Rows from block 10, named by matrix and row number. Rows with one number belong to one channel. Each number is 128 + 24 x the weight over its row's rms, rounded and kept within 0 to 255. All counts start at 0. Numbers have three digits each. After the name is the row's rms in percent of the matrix's.
# filt: filter width-3 conv (model.blocks.10.filt.weight, 384x384x3), inputs 252-279, a 3 kernel for each
# gate: gate width-3 conv (model.blocks.10.gate.weight, 384x384x3), inputs 252-279, a 3 kernel for each
filt.290 101:128128128128223244112128128128128128128128128128128128128130128128128088108128128082034128128128095128128093128114183070128128128128066128128142128128128128128128128128128128081128128128128067076077135128128183128128168128128128128196128128128128123128
filt.291 106:128161128165139128128128123091079071128128128128128128128128128128128128128128165206198128140086128174199176128128128128128128150114128177128128126128128081128130128128128128128128128128144093128128128063113129128066128128128128128019212187138125128133
filt.292 106:128128128190182138128128128128174128128128139128128128128128092115081121113135079128128128190151128128128128129128128128139189058128128152128128052128128128128128128156128128128178093128087128128191128128117128128141174148128128128174128128150128128128
filt.293 102:195193170128108045128128078199128128119128128128168128128128128084085128128128138142191128128128128128128075128128128128128128128128128128075067128128128128128213128128121128128128128188143171128128128192128128128128128111128168128128128128211128128128
filt.294 093:128128128128128128128128120128128128128128128128128128128133128128128128171128128128131128128136128128128128128128128128128062128128128122128128128128128128128148128128128128128100128128128128128128128209128128043128128128128128076133128128128149155191
filt.295 104:149178162132128128128128128128128128128077086128128113128081104128169128128188199128128128128128128149143128128097112176128128040066133128128128030128128128098096128106128167178128128128128088128128136097128128128128128128128128128128128128067128128128
filt.296 101:128128128142128128128128128128128128100097128124090044128128170128128128128045128128162128128128128128128090164128128128128162151128128128128128128128128128128128056087066169128128128128128128128130128105128051071128128172128128128128128128128128128128
filt.297 104:128128128128128128128128128171176210071070092161128107104128128128123128128128182128128128137128128128128128128128128128128128128128128128128128185128128128154128128128083128128128128128128128128083128128128091128110125093102128128128158128094128128128
filt.298 093:128128128128110128128128101128128128128128128145128082128128128128128103128128099128128128070128128128128128128128171128128128128128128128128128170188128128128128128128144155128128128128162188151140128128079175152128128214128128128128128078128128083128
filt.299 101:128128128128128222177128128128128128128097128128192128128128163128128128051128128128102086128128165139152128128128128097075075141128128128128128128128148128128128200178189128156128090186128141128094128128128128128128128128128128128128128072128128128128
filt.300 097:109063128128128128128128128128128128128128128107116087128128077164136128128128128095097121200128128205128128109128128128128128128128128128128128146128128151169136128103093128128128128098128128128128128128128128128128128104128128133128128214128071057128
filt.301 098:128077128128128128128128128128128128128078128158128159128120128128128128128128128128128128128128128128128128139128128128173128128128128128128128128128128144128072128062058211213149128128067128128128128155153130127123128143128081128091071128098167128128
filt.302 102:128128128128128128122128128128097128128128113128113128095128128158128152128128128128175162128126128128128128073076102178128145128128128128128091095170128158155128110128078098128043145128128128107108128128128102128112127153128053053083079108128110116128
filt.303 093:128128128104128128128128128128109128128128128118128128123128128128128128128128128128128128128128128128128128128128176128184128127128128128128128128128128128097128128128128089091069128146128128128128073128128128128128128159128128128128128128128128128082
filt.304 106:128128128128128128128128083128148128128098128128156128128128201128128172128115128068021084128128128073128128128105128128128128224189174128128128128128092128128128128128128128128128128128128128128128128149128128128128128128128128128073128128128128128128
filt.305 095:140177111128128128128128128128128128096128128128185182128099128128128163128128128128128128128224128086128178096087128149128093128128128128128128128128128128128128128096064093079056128128128161184221163128182128128128128121128128110128104043128128128128
filt.306 091:128128128168128128181177181128128128128128150130128128184128128167128128128128128128128128128128128128128128088128074228128128148190128128128128071128128128128128136075128128128128128139128140128128173128128173128128128128128128128128128120128128128141
filt.307 105:087127104128128168141147176167128128128115126154156149128128128128128128111083104144128128128199165128128128128128128204128131143128128128155128128065045128120128128128128128108128128122128128128128128120128128128128128128128128128128242128125157183128
filt.308 102:128128128128128060128128128128128128128128128128065128073128128165154128128173203055128128075128128182128128128128128128106128128128128115128128128183128128128128128128128182148146128128128128128128128128128150128128128128128128128128128063057128068128
filt.309 102:171165128128077128128128132145116112128128119093128128128128118128128072128128128236128174128153154128128128128134159128128128161128128089128128141128128128128128103105111128128128160128128125101128128072128128110091128128036128128128128150093128128103
filt.310 100:085158128250229188178128128128128128128128128128128128128128128128128128166128154128128128128128128128115103128128128128128091128126113170128204128128128128128128103128106128128128128128026128128128128128128127128128128128128128117128114128128128128128
filt.311 105:118128107128094112197183182128128128122117117128128128128128128128128175131128128128176128128075145128187128128106105128128128074128128128128137128128128109128128128128128128128216128128128128128128128128128199159128203172136085128128169128128128128113
filt.312 105:128128128128089128191128128127128128066059128115070128044084082128075128128091077050099035128143073128127128128128176160102069089128128128128128155128128115132128155156128128057075142128140128128128128128063128128128128128128128128128128128075104128097
filt.313 099:128128128128128128128128128128128128128128128128128128184128128128128128128182128128128128128128128102128197128107128128128128128128128175140123128128082128128128065128128128128128128128198057128121128128128170128128128128069128128128128062128128128128
filt.314 103:128097128128128128128128128128128143128128128128128133128122125184120128128128128128101128128128128150128128128128131208157128128128128128128128128128128128134151128128128128128128128183128128128138128128128128128128128128101128128128128128084074128102
filt.315 094:128128128128128128128128128128133128130128128165093128128090128189128128128128128076128128128128171128128128128094128128169128041128128047128091128128128128182128128120128128175128128128128128128128128128128128128152172140128128128128128128128167180128
filt.316 097:164128128128128128135142122128128128128101128128128128062128128128128161084127103178146166128128128082128128124128128128157128128128121128147123131197128128128122128128084128128128146128128154161202128190128128160128128128128128128104128128173128128128
filt.317 105:128128132121128128128128128150159128128132128128128157160209213128128128128154166159128158128128128179174200128178151128128128128128128128128128128128128139128128036128128128150128128128128128128128128128128128128128150173128128090059128160128102128073
filt.318 102:154143134112128128149128128128128128128128128128155165128128128128128128128128087128128128128128128083128128128128128128086071128128108128123128128128128085128128165157128128128128128128128128128128128128128154128128128044086188161128128128128128163165
filt.319 103:128128128128128128128128128128128128135128070089128147128128128128128128197159128196128128087084100128128128128128128162216194128128128128128128055120128051128115081113128128116097128128128087128181128164142128128128128128128128128128128128189108128128
filt.320 097:128128128128128128174181128128128121128165196128128128128128128128109128098116097128128104128128128128128128128128128128128128128128128210128128153128147092128074128128199128128128128127168029128128128128128128128128189128163128128128128109128128128128
filt.321 105:128128081128128128128128128128128168128128128128128128138078128128128128128128128086108128128128128156128128087128128128107128180128172128147128128128128128128128128128092075088072128128085128105075128128128128128128102109118128123100128128183128128128
filt.322 090:077044128063128097094128128128128172066128128128128128128128138128067128128128128128128128128128128180128157161128128128128118128128128128128128148109128128128081089079128128128106128128128144170128128128128128128128065128128128128115128128128128128128
filt.323 097:128128128124121128128128095094128128128128128128128128128128128208128116128092158128128128128128128128128128076128128049128128128128128054128128128146128128128134154184128128085128128216128092128128149061072128128128128128128191128155128218128128128128
filt.324 093:128128128128139128201221235128128128136143128128128128128128128073128153128128128135143128124128128128128128128128087128128165128187128128128128128128128128128128128128128128128128128128128128128128192128128128128111128128128128128128128128084128128128
filt.325 094:128128128128080096128135128077090095128128128128128128140128128128116128128093128128184128037092128128042032128128055128128128155128161128128128128154128128106128087128128128100128130130128128113128193172147128128128128128128128128128128128119128128199
filt.326 098:128128128128128056148131128133128128128128128128128128128119128128128128128128066146128128061128128128128128128128128128088145128128128089113109128128128128128091128159119128128128128128128128128128128090059128128128128128128128134146128128094128128128
filt.327 091:159128200128128080128128128128128128144150128128128128128164128062064128128128128128107128128128128128128128164128128128128045160128150059128128128128128128156163146128122128128171204156128041128128128128083128117128128128128128128198128147128128128091
filt.328 104:128165128128128166128128150146128128189128128152128128128128128128128153128059091103128128027077082128128128128087128161128128128128128128128128128128128165128177128167196128128128128128093128128128188128128128128128154128128128099096128113128171128128
filt.329 095:126120128128128128167182193115128128128128128128179155128128187128128128128128090128128107128128128128128104128052128128128077128128128128128128128073128128128128128128128096105113076079128070128128128128221128141128128176128128128128128182128128128196
filt.330 100:128128128237128128128128128128128128199128128128128128128128128128128128115128128128128128059110096075128128152158128128128049128128128122139128128128128167128152096102090128128128128128128128104083128128128128128128128128128128107084064052104128094067
filt.331 099:128128128128176128090128128128128128128128128128150128135163128128128128255165128128128128128128128098125091128128128128128128128128112128128128128128128128083128128118128128128106128128072128128072128128128128128097128128128128128128128157179204205144
filt.332 099:128128128150128128128128128128128128128128128156128128128082128128128128128144123128128128128128128128128128128128128128128128128128128128128128128128128128128118099128128128128181128128128128128128200128128128128128128128128128128128128128128128128128
filt.333 100:128094152128128128128151128128092128128144128128128128128085128178151128128128128193121128128128128160107128128128128189128175083128127128128128128116128128128128155156175128128128128128128053128128174128128128155167128080085137128178128128128128128128
filt.334 087:146128128128128128128128128128128192209128128128128128099128128128128083091128198128144103065128128128128128128147196128128128128128128128128128128128128128049128128128128128128030139128128084128121128102128161148198134128128089109128128128128128128128
filt.335 097:128128128128120128128128128128128128128128128128128128128099128128128128132128128128128128047052128175128128128128128128128128128067128166128128128128113128128128128128128128128128157128128128128128128128128188156128154164128134128128128128179147128128
filt.336 108:128128095128128094128128128096128128128128128128173156128128128128128128128129128163104128128128128128128047170128128140128179162128199100117085128128128128128128128128128128128128220187128126086128128128128153128086128148128202128128128026136128128128
filt.337 097:128128128128128128073128128128128128128128128128128076128128128128128128128128146085123111128128128128128173128128128128128206045128128128128185128146168170190128128128128128128128128128128128130146097128128128128128128128131128128128062128128128128148
filt.338 098:128128128204128180128128076128128128157181128092128128128128128128128128029128128128128128128128128128184128078118128128128063180232163128085059128158128066093128128128102128128201128128128128128128128128128115128128128128128128128132113128128128128128
filt.339 095:128128151128128128128128128128128128128128128128162128128088128128128067128128128128128128128128125128152198128099128087128104128164128113128107128128128128128128128128099108106093128128128128128088163130128128165128128149122076102128128128128128111128
filt.340 100:047062128128107083098128101128128128128137128128128043128128128128119146115021098128128128128128089128128128128128142128128202128128224153128128128128128128128128128128140128097119128128128128128128128128128128128148128128128128128128128128128128128128
filt.341 097:072128128128128128128128128128114128196128128128128179128200063128128057128128061128076128128128128128128128128092128113128128128128128128128128128128070128128158128095128059128128128125119128128060128128128128096128076080072128128128087128179128128128
filt.342 093:128128090128128190128167166128128128128128128155178163128167128047128128128128128128128128163128119128128128137128161128126128128128128189133128189137128128128229128128128232168128111128128126129128128128166128128128205128143106128128128128128190128128
filt.343 100:128128128128085090115113116128128071128128128078128079128128084128128128128089079089128082167128196083128128128128128128128128215128161123128128083128081093128128172128128146128128128128128128122087118128128128128128175128128128161151128143128128128128
filt.344 101:128128128045128068128157128128157128128128128128128212128110081128128128045128080109128102155128076112128128128128128128128128096128128128128128086154128128128128128128128096128161128128128128105128128128077062091060128128128095139100128193181116128128
filt.345 096:090128128128158144110128128128128128128128128158152129128128173128128158064128128078128128128128128128128128142105128128128128128128128128128128128128174104103077128165155076074128167128178128139164128128036128128128081077128197191200154128128081128128
filt.346 100:128128128128128164128186200128128128161128128128128128128128074131128128208128128128128097128128172154128128078118128128128128186128128128128186179128128184173154089052128085128128128128128128142128058109126177168128128128128093128128128128178128112128
filt.347 092:128128067128128119128135128128202115128128128128128128128128128144136139128133128128128128128128128128128128105110128128128128128128128128128114202128128128128177128128128093128128128145128128128095128128128128128128128128128128128128128128128133128128
filt.348 091:174182128128128128122131125128128128128128128162128128128128128128128128128128128210141128128128128171128128124145128128128128128128128167128128052047106128095128128071128128128128128128128128145128128128128153128128128128221128197128128128128128070128
filt.349 104:128151128128128128128128085147128128128128100175164128128128128128128128173128128128099128128128128128128128128128128128128128149128179128128128175171191107166128128215128128136138128172161128128128128128128076049087223128128128128113197168128140181173
filt.350 098:128128128128128128128128128144180128202190128128128128128128066183128128091128128125128128128128128128075128128118154128128128104128057128128128128128128128128128128128128128128128208128128128128128128128101128128128128184128128128128128128172128110128
filt.351 100:154128128128128128163162154128128128128128128207167193128128128128045128128128185099128099150128128128128128128167128128128128155128117128109090128128142128128128105128128128128128082128128082128128157128174128128128128128128128128128128060128128136149
filt.352 095:128128128128128128110128128128154128128108128156151128128083064128128128128128128128128128128128128128128101128128085115128128128128128156128106128128128128128128128163179092128128128128075186128128128163128085128128064128111087128128128128085147142177
filt.353 099:143128128078128081128128128062096128077077076128128128128128135128076128128074116128093128128128194128128128094109128128076128128140128153097128114056088183128128178128128128128079175128128128128149128128128162157128128128128128128128128128128128128128
filt.354 108:128128128128114128128128170128128128128128128128128155180148183128128128128128128128128172128128128128128128095128128128128128128128128128128128108128128128128192128128128128128128128092128128128118104097128128167162128128128176128171128064065128128128
filt.355 101:128128128128113128128157128128148128128128128166128080177149128128128128128128128095128128128128132128128128128128128128128159128128128126128104164152128128128128128128165128077128128024128128128128103109130128128128128128057089128128180128140128128128
filt.356 101:146155128128128128128128128128144128081128128128128128128128128080076105137128128126087106128128128128128128128128128128128128128186128186160185128143128128091104128128128123128128128213128128131147128128128128128128166128128022065034062128128117128128
filt.357 095:102128128128128124128128128114110105128127126128128128162128073128128128024065128128068128122128128072128128128128152118128128057128128128103128128128128167128128128128123128128120189208128128128106128137128102128128167151128128128128128139128128128206
filt.358 104:128128128158149128128128128128128128128128128128128128128128121128128128128116128128128128189128155128080128128128128128128128128090105128142148128129164128154128128128128108098089128128128143128118170128128128128128128128118128095128128131128161128128
filt.359 085:145168197128128135147135140128128125128128128128095091128128128128128128128193128128128128128128128128128128128128128128128128128068081159204167128099128128128128128128128128128128128169167128128132128128155189128128128091058105019057128128128128208128
filt.360 105:143128128220174128083128128128176170128128128078128128128128128128128144128128141128128128095069128128110128112128092128128128128128128136128128128128186128128128128128128106088079128128128087097090128128096128128128128128188128128128190128128128064128
filt.361 107:150128056128128128161128128064128113097072088128128128128128128091092128170163156092128128128128128128104128128128128128128128128128128128128191145172128128128188154128101128128128128128237109128128128128128128128128118128128128155156154080084128073128
filt.362 098:128143168128128128128128130128128128128128162128170128128128128128128128128128128155128219128128128128128128128050090128108083124128128126103092185151128087128128128128128128128128060128128128128128128188128128082158128128125053025006051128163128166160
filt.363 112:128128128128128128084067087128128128128123128128128128128128128170169128195128128128086128128128128128128071141141128151128128128128128104095066128128128128128128128128128128128128128128128128128128128128092128128128128113128162177197128128128128128128
filt.364 108:128128166062060095128128128128128128128077128128128113128128128128128128140128128128128128174128222182098080128128128128128128128128128128128150128111128128128128128069128128128145128165128166128128128128128127128128128128130071128128094100074128167172
filt.365 105:128128128073157128128151128128128125128165168128128128204128128128128128128128128128128072166128189128128128128128128128128128128171128128128128146128128151128128128128128128128128098128128128128128128128169128128128128145128091125128128128176128128123
filt.366 098:128128128128182128099107128128129177128128128162128128128128017128152128185146128090160128082128096203169128128148163196128128128128128128128128128128153128128128165198217128128070209128128128128117128128128128128162128128128066080128128128128128128062
gate.290 097:128128128128128128128128128147128128128128136128128143128128128128128128128128128128128128128128128128128128128128187133077128128079128128128128128128070128128128128128128128112095128178205079128064150128128128128128128128148133128128128128122128128138
gate.291 096:128123141143128157128128128128110128134151163128128111128128128128128128071128097128128128128128128193128081128128221128128101128128128128090128128128128128128191128128128128128128167128095128083106121161191128165128128128121056128128128128128170128198
gate.292 100:128128128161128170144128155128128128128128128104128101128128128128128128112069043106116128128128128128128128187164128128128155190128166126128094128128128128128128128128128128128128128144178128128128128208203128128128152161128159160172108128128128128128
gate.293 102:157128128128128060157128128128128128128128135128063044128128128128128159128128128087128128128128128128159165128128143128128128128128115128128128128128128128128128128128128128128128128128128170201161128128128165128128128102079128128128128128128106128095
gate.294 105:150128159128128128101114081128128128128093128128128128089128103128128128176128128119128128128128128128128128073128128128196128128128128184173128128151170160128128128128128128128128128128128128159128128128128128082128128128128128129128128198194128128128
gate.295 102:074128082128128128128128128128128104063096088113105128128128128128128154162128128079128128128128128128128070128161152105128094128125128143128128229128128147147128128128128128128128128110159128128128128128128128128180108128128128128128128128128128104128
gate.296 101:132158151128128139128128128128128128128128128128128128159177128128128128128128128128128167128128128128128128146128187128128128128128144128128128121161153128128128128128128128128128128194128128128128128128128128128064128128064128128128128128128128128128
gate.297 104:128128128128128128128128128128128118128097128128128063128128159128128128128128128107099128128128128128089131128123128128173128221175128128128128192128165128128206128128128128093097075128128113119128128128180128128128128128156128128128128128128184138128
gate.298 094:128128128124128115128109100048090128128128128128128128112128167128128128128128048128128128128128128128128128128063128128148128128128097128128128128137111112082128128128136128133128174128209093128128128128128073052040160176128081128128172128128155128128
gate.299 103:164128128205128128144128153128128128128128128128128151128128119128197194128109094128128128128154156128128128128128128128128128160128128128090128128128128176128128128128128128128128128128162128128128123128128128128128128128128128128128128128128128128128
gate.300 102:128128128128128128128128128128110128128128174128128128128128128128128110128128128128097128128128093128128128128168119128128128165128128128128128128097095128154185128128128128128166128124128128128128128128128128128118128216128128128128128137128090128128
gate.301 099:083095128060128197128162149128128128128128128212189123128128069128128128128128128128128095128128128128128084126124184128162128128128128056098128128068072104128128128128128128081128128128128128159128128128128128091128128128087128128128226128242128146128
gate.302 096:128152198128128128128081105128128110128163128128128128127134128078128128128128128128128166128106136128128128073083128124128128128128128128128128128128098128100128128128128128054128128129128128128201128128128128128128128128128128189128128128128128128128
gate.303 098:196128143086122060100117128128128053128128128128128128128143166128128182128128154128128128202128128136130095128128128128128128128172165153149128128128128128128087129114128158139128128164128128128128128128128082128128128128128128128128128128128128128128
gate.304 106:128128128128128056128128128128128110128128173146128128123128128140128123128128128128144128128128111128079080128128128128195128157158128186128094128089128163143169128128172125128095076131128128128128150128128128128128128128128165169156128128170153102148
gate.305 097:128128128193128128128127128128128128128128128128121128140128128128128128128128128128179128128026128128128128128128109133128128128128128128128128128128128128112128194128128128128128190231147134128098088128128128128128128128128128128133187123122128055128
gate.306 099:146128128128128128172160161128128128128128128128148157128128128128128105128128128154128128128133128128128128128128133055078128128128128138156128128096098128103128182179128162128119128128128087087128128090128128128128128094082155128128128128128128128128
gate.307 104:128128128128128128128158128128128128128128128128128142128128066128217128128081128128111128111128128128116128128128128128128128128069128179128128055082128115134128128128157128164128156128128154147128088128151083059128111055128128128128128128138107128128
gate.308 098:109128128128128128128059128128128128084128128170128128128128128128060128170128070128128128128128128128068080121125153128128128128128128128145128179128163128100128128143137128128128128128128128128128128128128128128128128128128102128128128157128128156109
gate.309 103:077128098128128128093109122172152128128128128128128133141162128162164156128128128105100128128128124128128128128083128128128133128128140128128113175128128128208128128128128128128128128071128179186128128081099128170201128128168128128128128128128128188184
gate.310 104:128128102128128128128164128128128128128128128128128128128128128070094128071128128191128117082128100128128062128128128128128160128128128128128090128128128100097114128128128128128152128128128128085128128128128128128128128128128128056065128130174128128064
gate.311 100:128128128128128128128128128086128128128128070165128128128128128128128128128128175196201171128128147183113174089083086162128128128162128146220153165178128128128128128128128128128128128128128128128128128128186091108099128128128128099128128128128149128128
gate.312 108:128128055128128155172157128128074128095116128123128128086079052102092103128128128128128128104128128128188128128128128128128128145128128128128128128160170205128128103128108166156128128128128132128128128202197128128128099128128128128128128128107128158128
gate.313 104:128128128128122128128166204128128128088128128128128071104128128105128058132189128128148128128128128128128128128128151128210203128128128128128128128128128128128128176128163094128128080128180128128128184128136128128174178128128167175128166121128171161166
gate.314 099:179128128128083128128128128090128128128128128128128128068084128056128128128128128198192159128128128128128128148189192128128128128128128128074084128128128128128110128128128128128214128128128128128157128108123128128128128069128128128128128193171128172192
gate.315 099:128128128128115128128128128128181187128128083128128128128110128128128128128128128128079128128128128128128128128189128128128128128128203128128128128067128128128135128146127128128090128128128128128128101075087128107125110128074128180128128128128128128128
gate.316 088:068128128164143128102128128128110128128128128128128144091128138128128122128128128128128128128039128128128199128128128128128128128148128096046128128128128143134095082074101128128128128128123128128128128236255128128128128128128053072075131123128128128161
gate.317 102:128128128128128128128128128128128128172128128128072075128109157128144128128128079115128128128128195128128128128128128128128074128189174080076128128128128128128132128128195128128128128128162116095123128141168168128128187128128131158128099128128128128128
gate.318 095:128128128064083128058077128092117128128128128173128128074128128128128128128128128165182128128128128128097089128128128173128128052093128091128128128128128128128128128128128128128097167128128128128106128114128128128128131128128128128138128128128128123121
gate.319 107:128128128109128147128101107135128128128128128128128128128128128128128144089128128128090069128128128128128128128083128128169184128128128158173128128128095128128128154086128128128128128128128209186188105128128128126121128128128048128128128101080128128128
gate.320 090:128118128128091128101128128128128079128128128128162128092128128142128128128128128149128128128128128128128128128060128170128128093128128128115128128128128128128128091089112078128128128162174128128128094042085128081072128128128128093066128128128128128128
gate.321 103:128128128128128128128174128128182119128128128157128128128128128128128128172128128128128128159166162128128128156128113066085078138128128128128128128128117089128128128122128128128128108128078128175151128066047128128128106128128159128128126128128192128128
gate.322 101:128128173172190178079088062128128128128128128128128128128128191128128128128138128128128128128128095128128128128128128128128128128128128128128128128128128128128128128128128198255165128116093128128157128109128128128106128191128236128128128128128128128128
gate.323 102:205172196128132128093128128162184128128128169128128128128128128128128151128128156128128155128096094092128128128128077128100128128126128071128069128150128134128128128128128128128132054128128130140128126128128128128128128128128099064094128128128128128128
gate.324 095:128128128120128128128128128082128128185158128064065128134128116128128088160128128128128128128105128141167166146128128128149128162141157229128128165128128116128128132128128128115128128128144128128128122128120128128128127128128128128128128128128128128139
gate.325 106:128128140128128208162152152143183175072128065128128128128128175153128128179172128128128128139128104128128128128128128110128128146116174128128128128128159122128108102142192128128128128128128095128128128128128128128128128128128128128128196128128128058077
gate.326 091:128128128128128186128128128128100128128126128196218189128128128128128128128128131118108128198169128128182149143139128128128128128128128177128129097108128128128128128061128128128128128112103128143128118081114128128128128128128128105128099098128128128128
gate.327 102:128155128128128128128128128128128153128128169128092103128128128128128128128128128149164189128128128071128134128128128128128136128091128128128128128128145128128128128045102128128128128184128082128128128128128197128128128128128128128128128128128128160164
gate.328 106:128128086128128128128117128091072128128141128164180128128128128115066058128128101159128160146159128045128128128128128119122072128128128128128185148128128128114128128128106128128128196128128128128128128128128128132128128128188128128128128128128128128098
gate.329 100:128128176128128168128128128134128128128128128165128167117128182126128086143128128128128128128088128102128092128128128128128128128128128128128128128128096125128128128128128128128128133128128079071128240192154225128128128128167139161208107122079128128139
gate.330 096:107128067128128091128128128128128128128128128128128128149171187128047091128105128128128128128154128128128128128056128128108128128128128116128128128128128122173123128128128078128128128128094128128132152128140128128128128128128128128128092115128125156164
gate.331 108:128128128128128128128128128128059082128128128214162149141165128149174168128128128128118095128128128128128167128128128084112128128128128128128128128128128133184096100128110128117128097128049177128128128128128128128128128128128055068128054128043102128128
gate.332 101:153159128128128128128128128128128158193128128128128128128128128128128128171163128128148061128128213102128082128128128128161155128090128128128128175185195128128128159156134089128128128128128158136128128185128128128128128128133128145128128128128128128128
gate.333 097:120130128128128128128128128128128128128086110128128128128128128128128128088128117094083060128128105128128128128128128128128128128128128128148128165186209128128128128128128128128128128128128133128128128056128128080128128182157128115127128128128128064000
gate.334 096:101128128175128130128128128160128128128128128159128128128128128128128128128128128080063053128193156128143128128128128128128129058128128128074087128090128152128128128077060128128128159128128128161128128128128128128128217128128128128128162128128128128128
gate.335 104:128128128128128172135128128128128128128182128128128178128128128128128128128128128128139156103128110128128111128128128128128128128155128128128194077128128120108128109071128128128128128128133089136128128128128128128115128128128063128128171175122183128128
gate.336 096:128128117128128128171128128143128128128128099128128128128128187128128082174128128128128171128128128128128149128128128102128113128128128160128143105128102128128128072128128128108128128128128128128128128128128128166128128128128128128128091104128128128128
gate.337 097:128128097128128128128064128128128128148128126128175128128128128199128128128128128128128151122128117128128134128119128128128128128128128128128128128128128128104128128128128128128128128221128128128128128128128128128198182128128128128072128128128128128128
gate.338 107:128128128128128128128128128128128179082128128161176183128128128128128088128128128128128109128128128128111128128128128108147122128128128128157166083128128050128128128159128085128128128128128128128128128128128092128128139128163049128128128128128128103099
gate.339 094:062128128128128190128128128128167128197128183167128128128128128128128126128093128128079128128128128128107128130128082128128128094128128175128128128128128128147136063063128120166128094082128128163128128125128128128085128121115128128128128033054128145171
gate.340 100:169185194128128128128128128128128128128113128128128128152128128128128128128123128128128128079128128147158152128137128128128168128128128128128128128202128128128128128064100128128128128128130167128128128128128128128165128142128128128128128128128128128114
gate.341 094:128128128128128161128128128128128128128128128099119124128065058128059128128128128128128128128128128128128128081128128128128128128128128103060085128128128144172128159128128128128128128128120102128128128128128128081052186174128128128128128080128128128128
gate.342 107:139128128128128093128097128128128128092128101073128128128128128128128128128128128128128128128128128100128128128128128128128231128163128128128128128103128128128128128128128084091128081128092128152128128173128073128036128128128128128128128128128128106128
gate.343 101:128128137128161128128128128154128092128128128128128128128128115190118128128128128142128128128075128093128128128128200128128128133128128128209128128128128128128128128107128067128128069136096128082110128128134128128146128128166119098128071128128128128128
gate.344 102:128128128177158128128128092128104128128128128095128128128128159128128128140128128128128128128128128128128224176128110128128128128079128128128128158173128137116128128128184128128168128128128128128128128108128128128123128086128128128128128128128128143128
gate.345 101:128128128128056095128145159128128168094087128128128053128143072070128128128128161201128128182128128129128128128114113128128150107128128128128128128128128128162128128128128128128116128128083086075087128128128155128074128128128128128128128128138128128128
gate.346 104:128128087128128128128128114128128169128128128053075128128128128106128113055076128128128128128128158128128128128227128075096089128128074128188174128128128128091070128128128128128089128128161128128140128128103128128171099128128128128128192117154212128128
gate.347 103:128116087128128128128128128128119106128128128128128128090128165105128128128128128128128128085128128128128128128128156111128142128128128147149128128128128107128128090128098128128128185128128107128128227128128100128128128128109088084104210128128128128128
gate.348 091:128127118078128098128189128128149166128128128128128128161128128128128128090128197089128167128109128128128110128128128128128203128128152128153128128112088096128128128128128128128128100104128128128128128128108128128096128128095128128128128128128130128128
gate.349 098:128128128128128128128128128128128128120128128132128128128128190128128128128128128165146140128128128128153128147128128128128128128128128158128128151128194128128208128128128128128128128128128128128128150132128128128178128128128128128047182128187168135141
gate.350 097:149128123128128075128131109128128128128128128128128128128128178128128128128128128128128128128128143128128128128128128128128128188128128128128122128128128062128128168128128128146150128128128128128154128128128128128128152143128128191128128128128128087128
gate.351 100:177170173128128128128128128128080128082089128128173128128128128182128128065128085128100091128128128142128128128128128061064048128128152083045046128128128128121128128128128082092128128128065128128128194128165128128061163132128162128128154128128128113128
gate.352 105:128128128128153202128128128128128071128128128128128192128128128128169184180128170128128128066128134068099128128128128128114128128128128128155128128128128147190128074093121091091098128128128128142128128128128092089094128128105128163194128128128128129128
gate.353 103:128140128109128089128131185128128180128128136128128099159153159128151156072128128128128128128097128128128128128128128128128128128128191128128128128128091128128128128128059177128128128128128128128152105131128128128128128128144169128153177238128108128128
gate.354 103:128066117226128128128128128107128083128103128128128128128128128070079065128128128173096149128128128128128128128128128128128154103128128128076107128115181128183128128102128157128128128128128128102107128128128128078109153128128077128128128091128182173198
gate.355 097:128101102128128236128128128128128193128098097129128128084128128153181204163155128128128128120128128128128128118128128128128128128128157191128128128068076096128128128180128128148128128128128128128128128128128128128128128128128136128128128128128128128128
gate.356 100:096128128128109128099108094044077097128128121128128086105128087128128153156129128128128128128147128128128128128174186128128128128128128128128128128128128128128128128128081128100128192206128128128066100107128103128098128128128128128128168128128173156212
gate.357 105:128128070128183128128128128128128128074128128065090128090128128128128152128128081056128128128128128128128128059064128128095111128128128128128128128128128128128128093089128128128115128128128128164146173134141126128128128128128128128066128128128183128128
gate.358 096:128047085128027051128128128128128128132177192161128128128194196136128128128128128128164128194128128123128128128128128128128190128128090120069128070125128074050046107128128128071128128128191128128128128128150128179166170184128128128128128192209128128128
gate.359 100:128177182128128128128128128133128128125114128128128128149128128128128119128128128128089128128128128087128128128128128128128128095128128128128128128128083128128128128128128111128128169177128128074125128128128120128128138128128128128128128128128128176168
gate.360 107:128128128128128124128128085128128128140128128128091104128128128100128128128128128128128128128128128128128085128128130128128167128128128128128128053099128168128128168128181128169128128128128128128128017128128187128128128128166128128128128128201128082105
gate.361 094:112128128128128128128128128058105094128128128198175128128128128128095088128128128128141223128154128128220128128163189138147128183128128120128128128128128128128128128128128128128128167128100128160128128128128058128088116128128176128128148128189128128128
gate.362 101:128128128128162128128128128128128128139160128128128128128128188099128128128128211128128124128128128128128128128091128128128128128128171117124119128128128109128128128152128247179180128128128128128128128128128128128146128128128128128128128128128128128215
gate.363 097:128128128128128128182164170128128128128128128148190128128128128128128128128128228128128128120128128128128128118131128128128186128128128128128177089128128128081109146084128101076128128128128128128128128128128102128117148194196128128128128128128128128128
gate.364 100:135128096128128128128068128128128128128128128128128190128116104128128128128128154025128128141128128128103128128166128128128193128128128128128128128128169128128181128128128128128128128128128135128128078049128128069073186162128128128128142128128128128109
gate.365 101:193207174128128128128128169128128092128128128086128128128128128128128100128159128128128100163128128128128128213155128128128128092128128100128082128071128128128161128128192128128141128128088167128128128064028128128193168128128128128128128158180128128142
gate.366 104:128128128128128198128128155128149142128128128128128128053077087098128180180128128128128128107108067128128128093100083128128128128128128128128128128128128176128128128066061118095110128110128128128128128090128128128128128128121128128128190165155128128128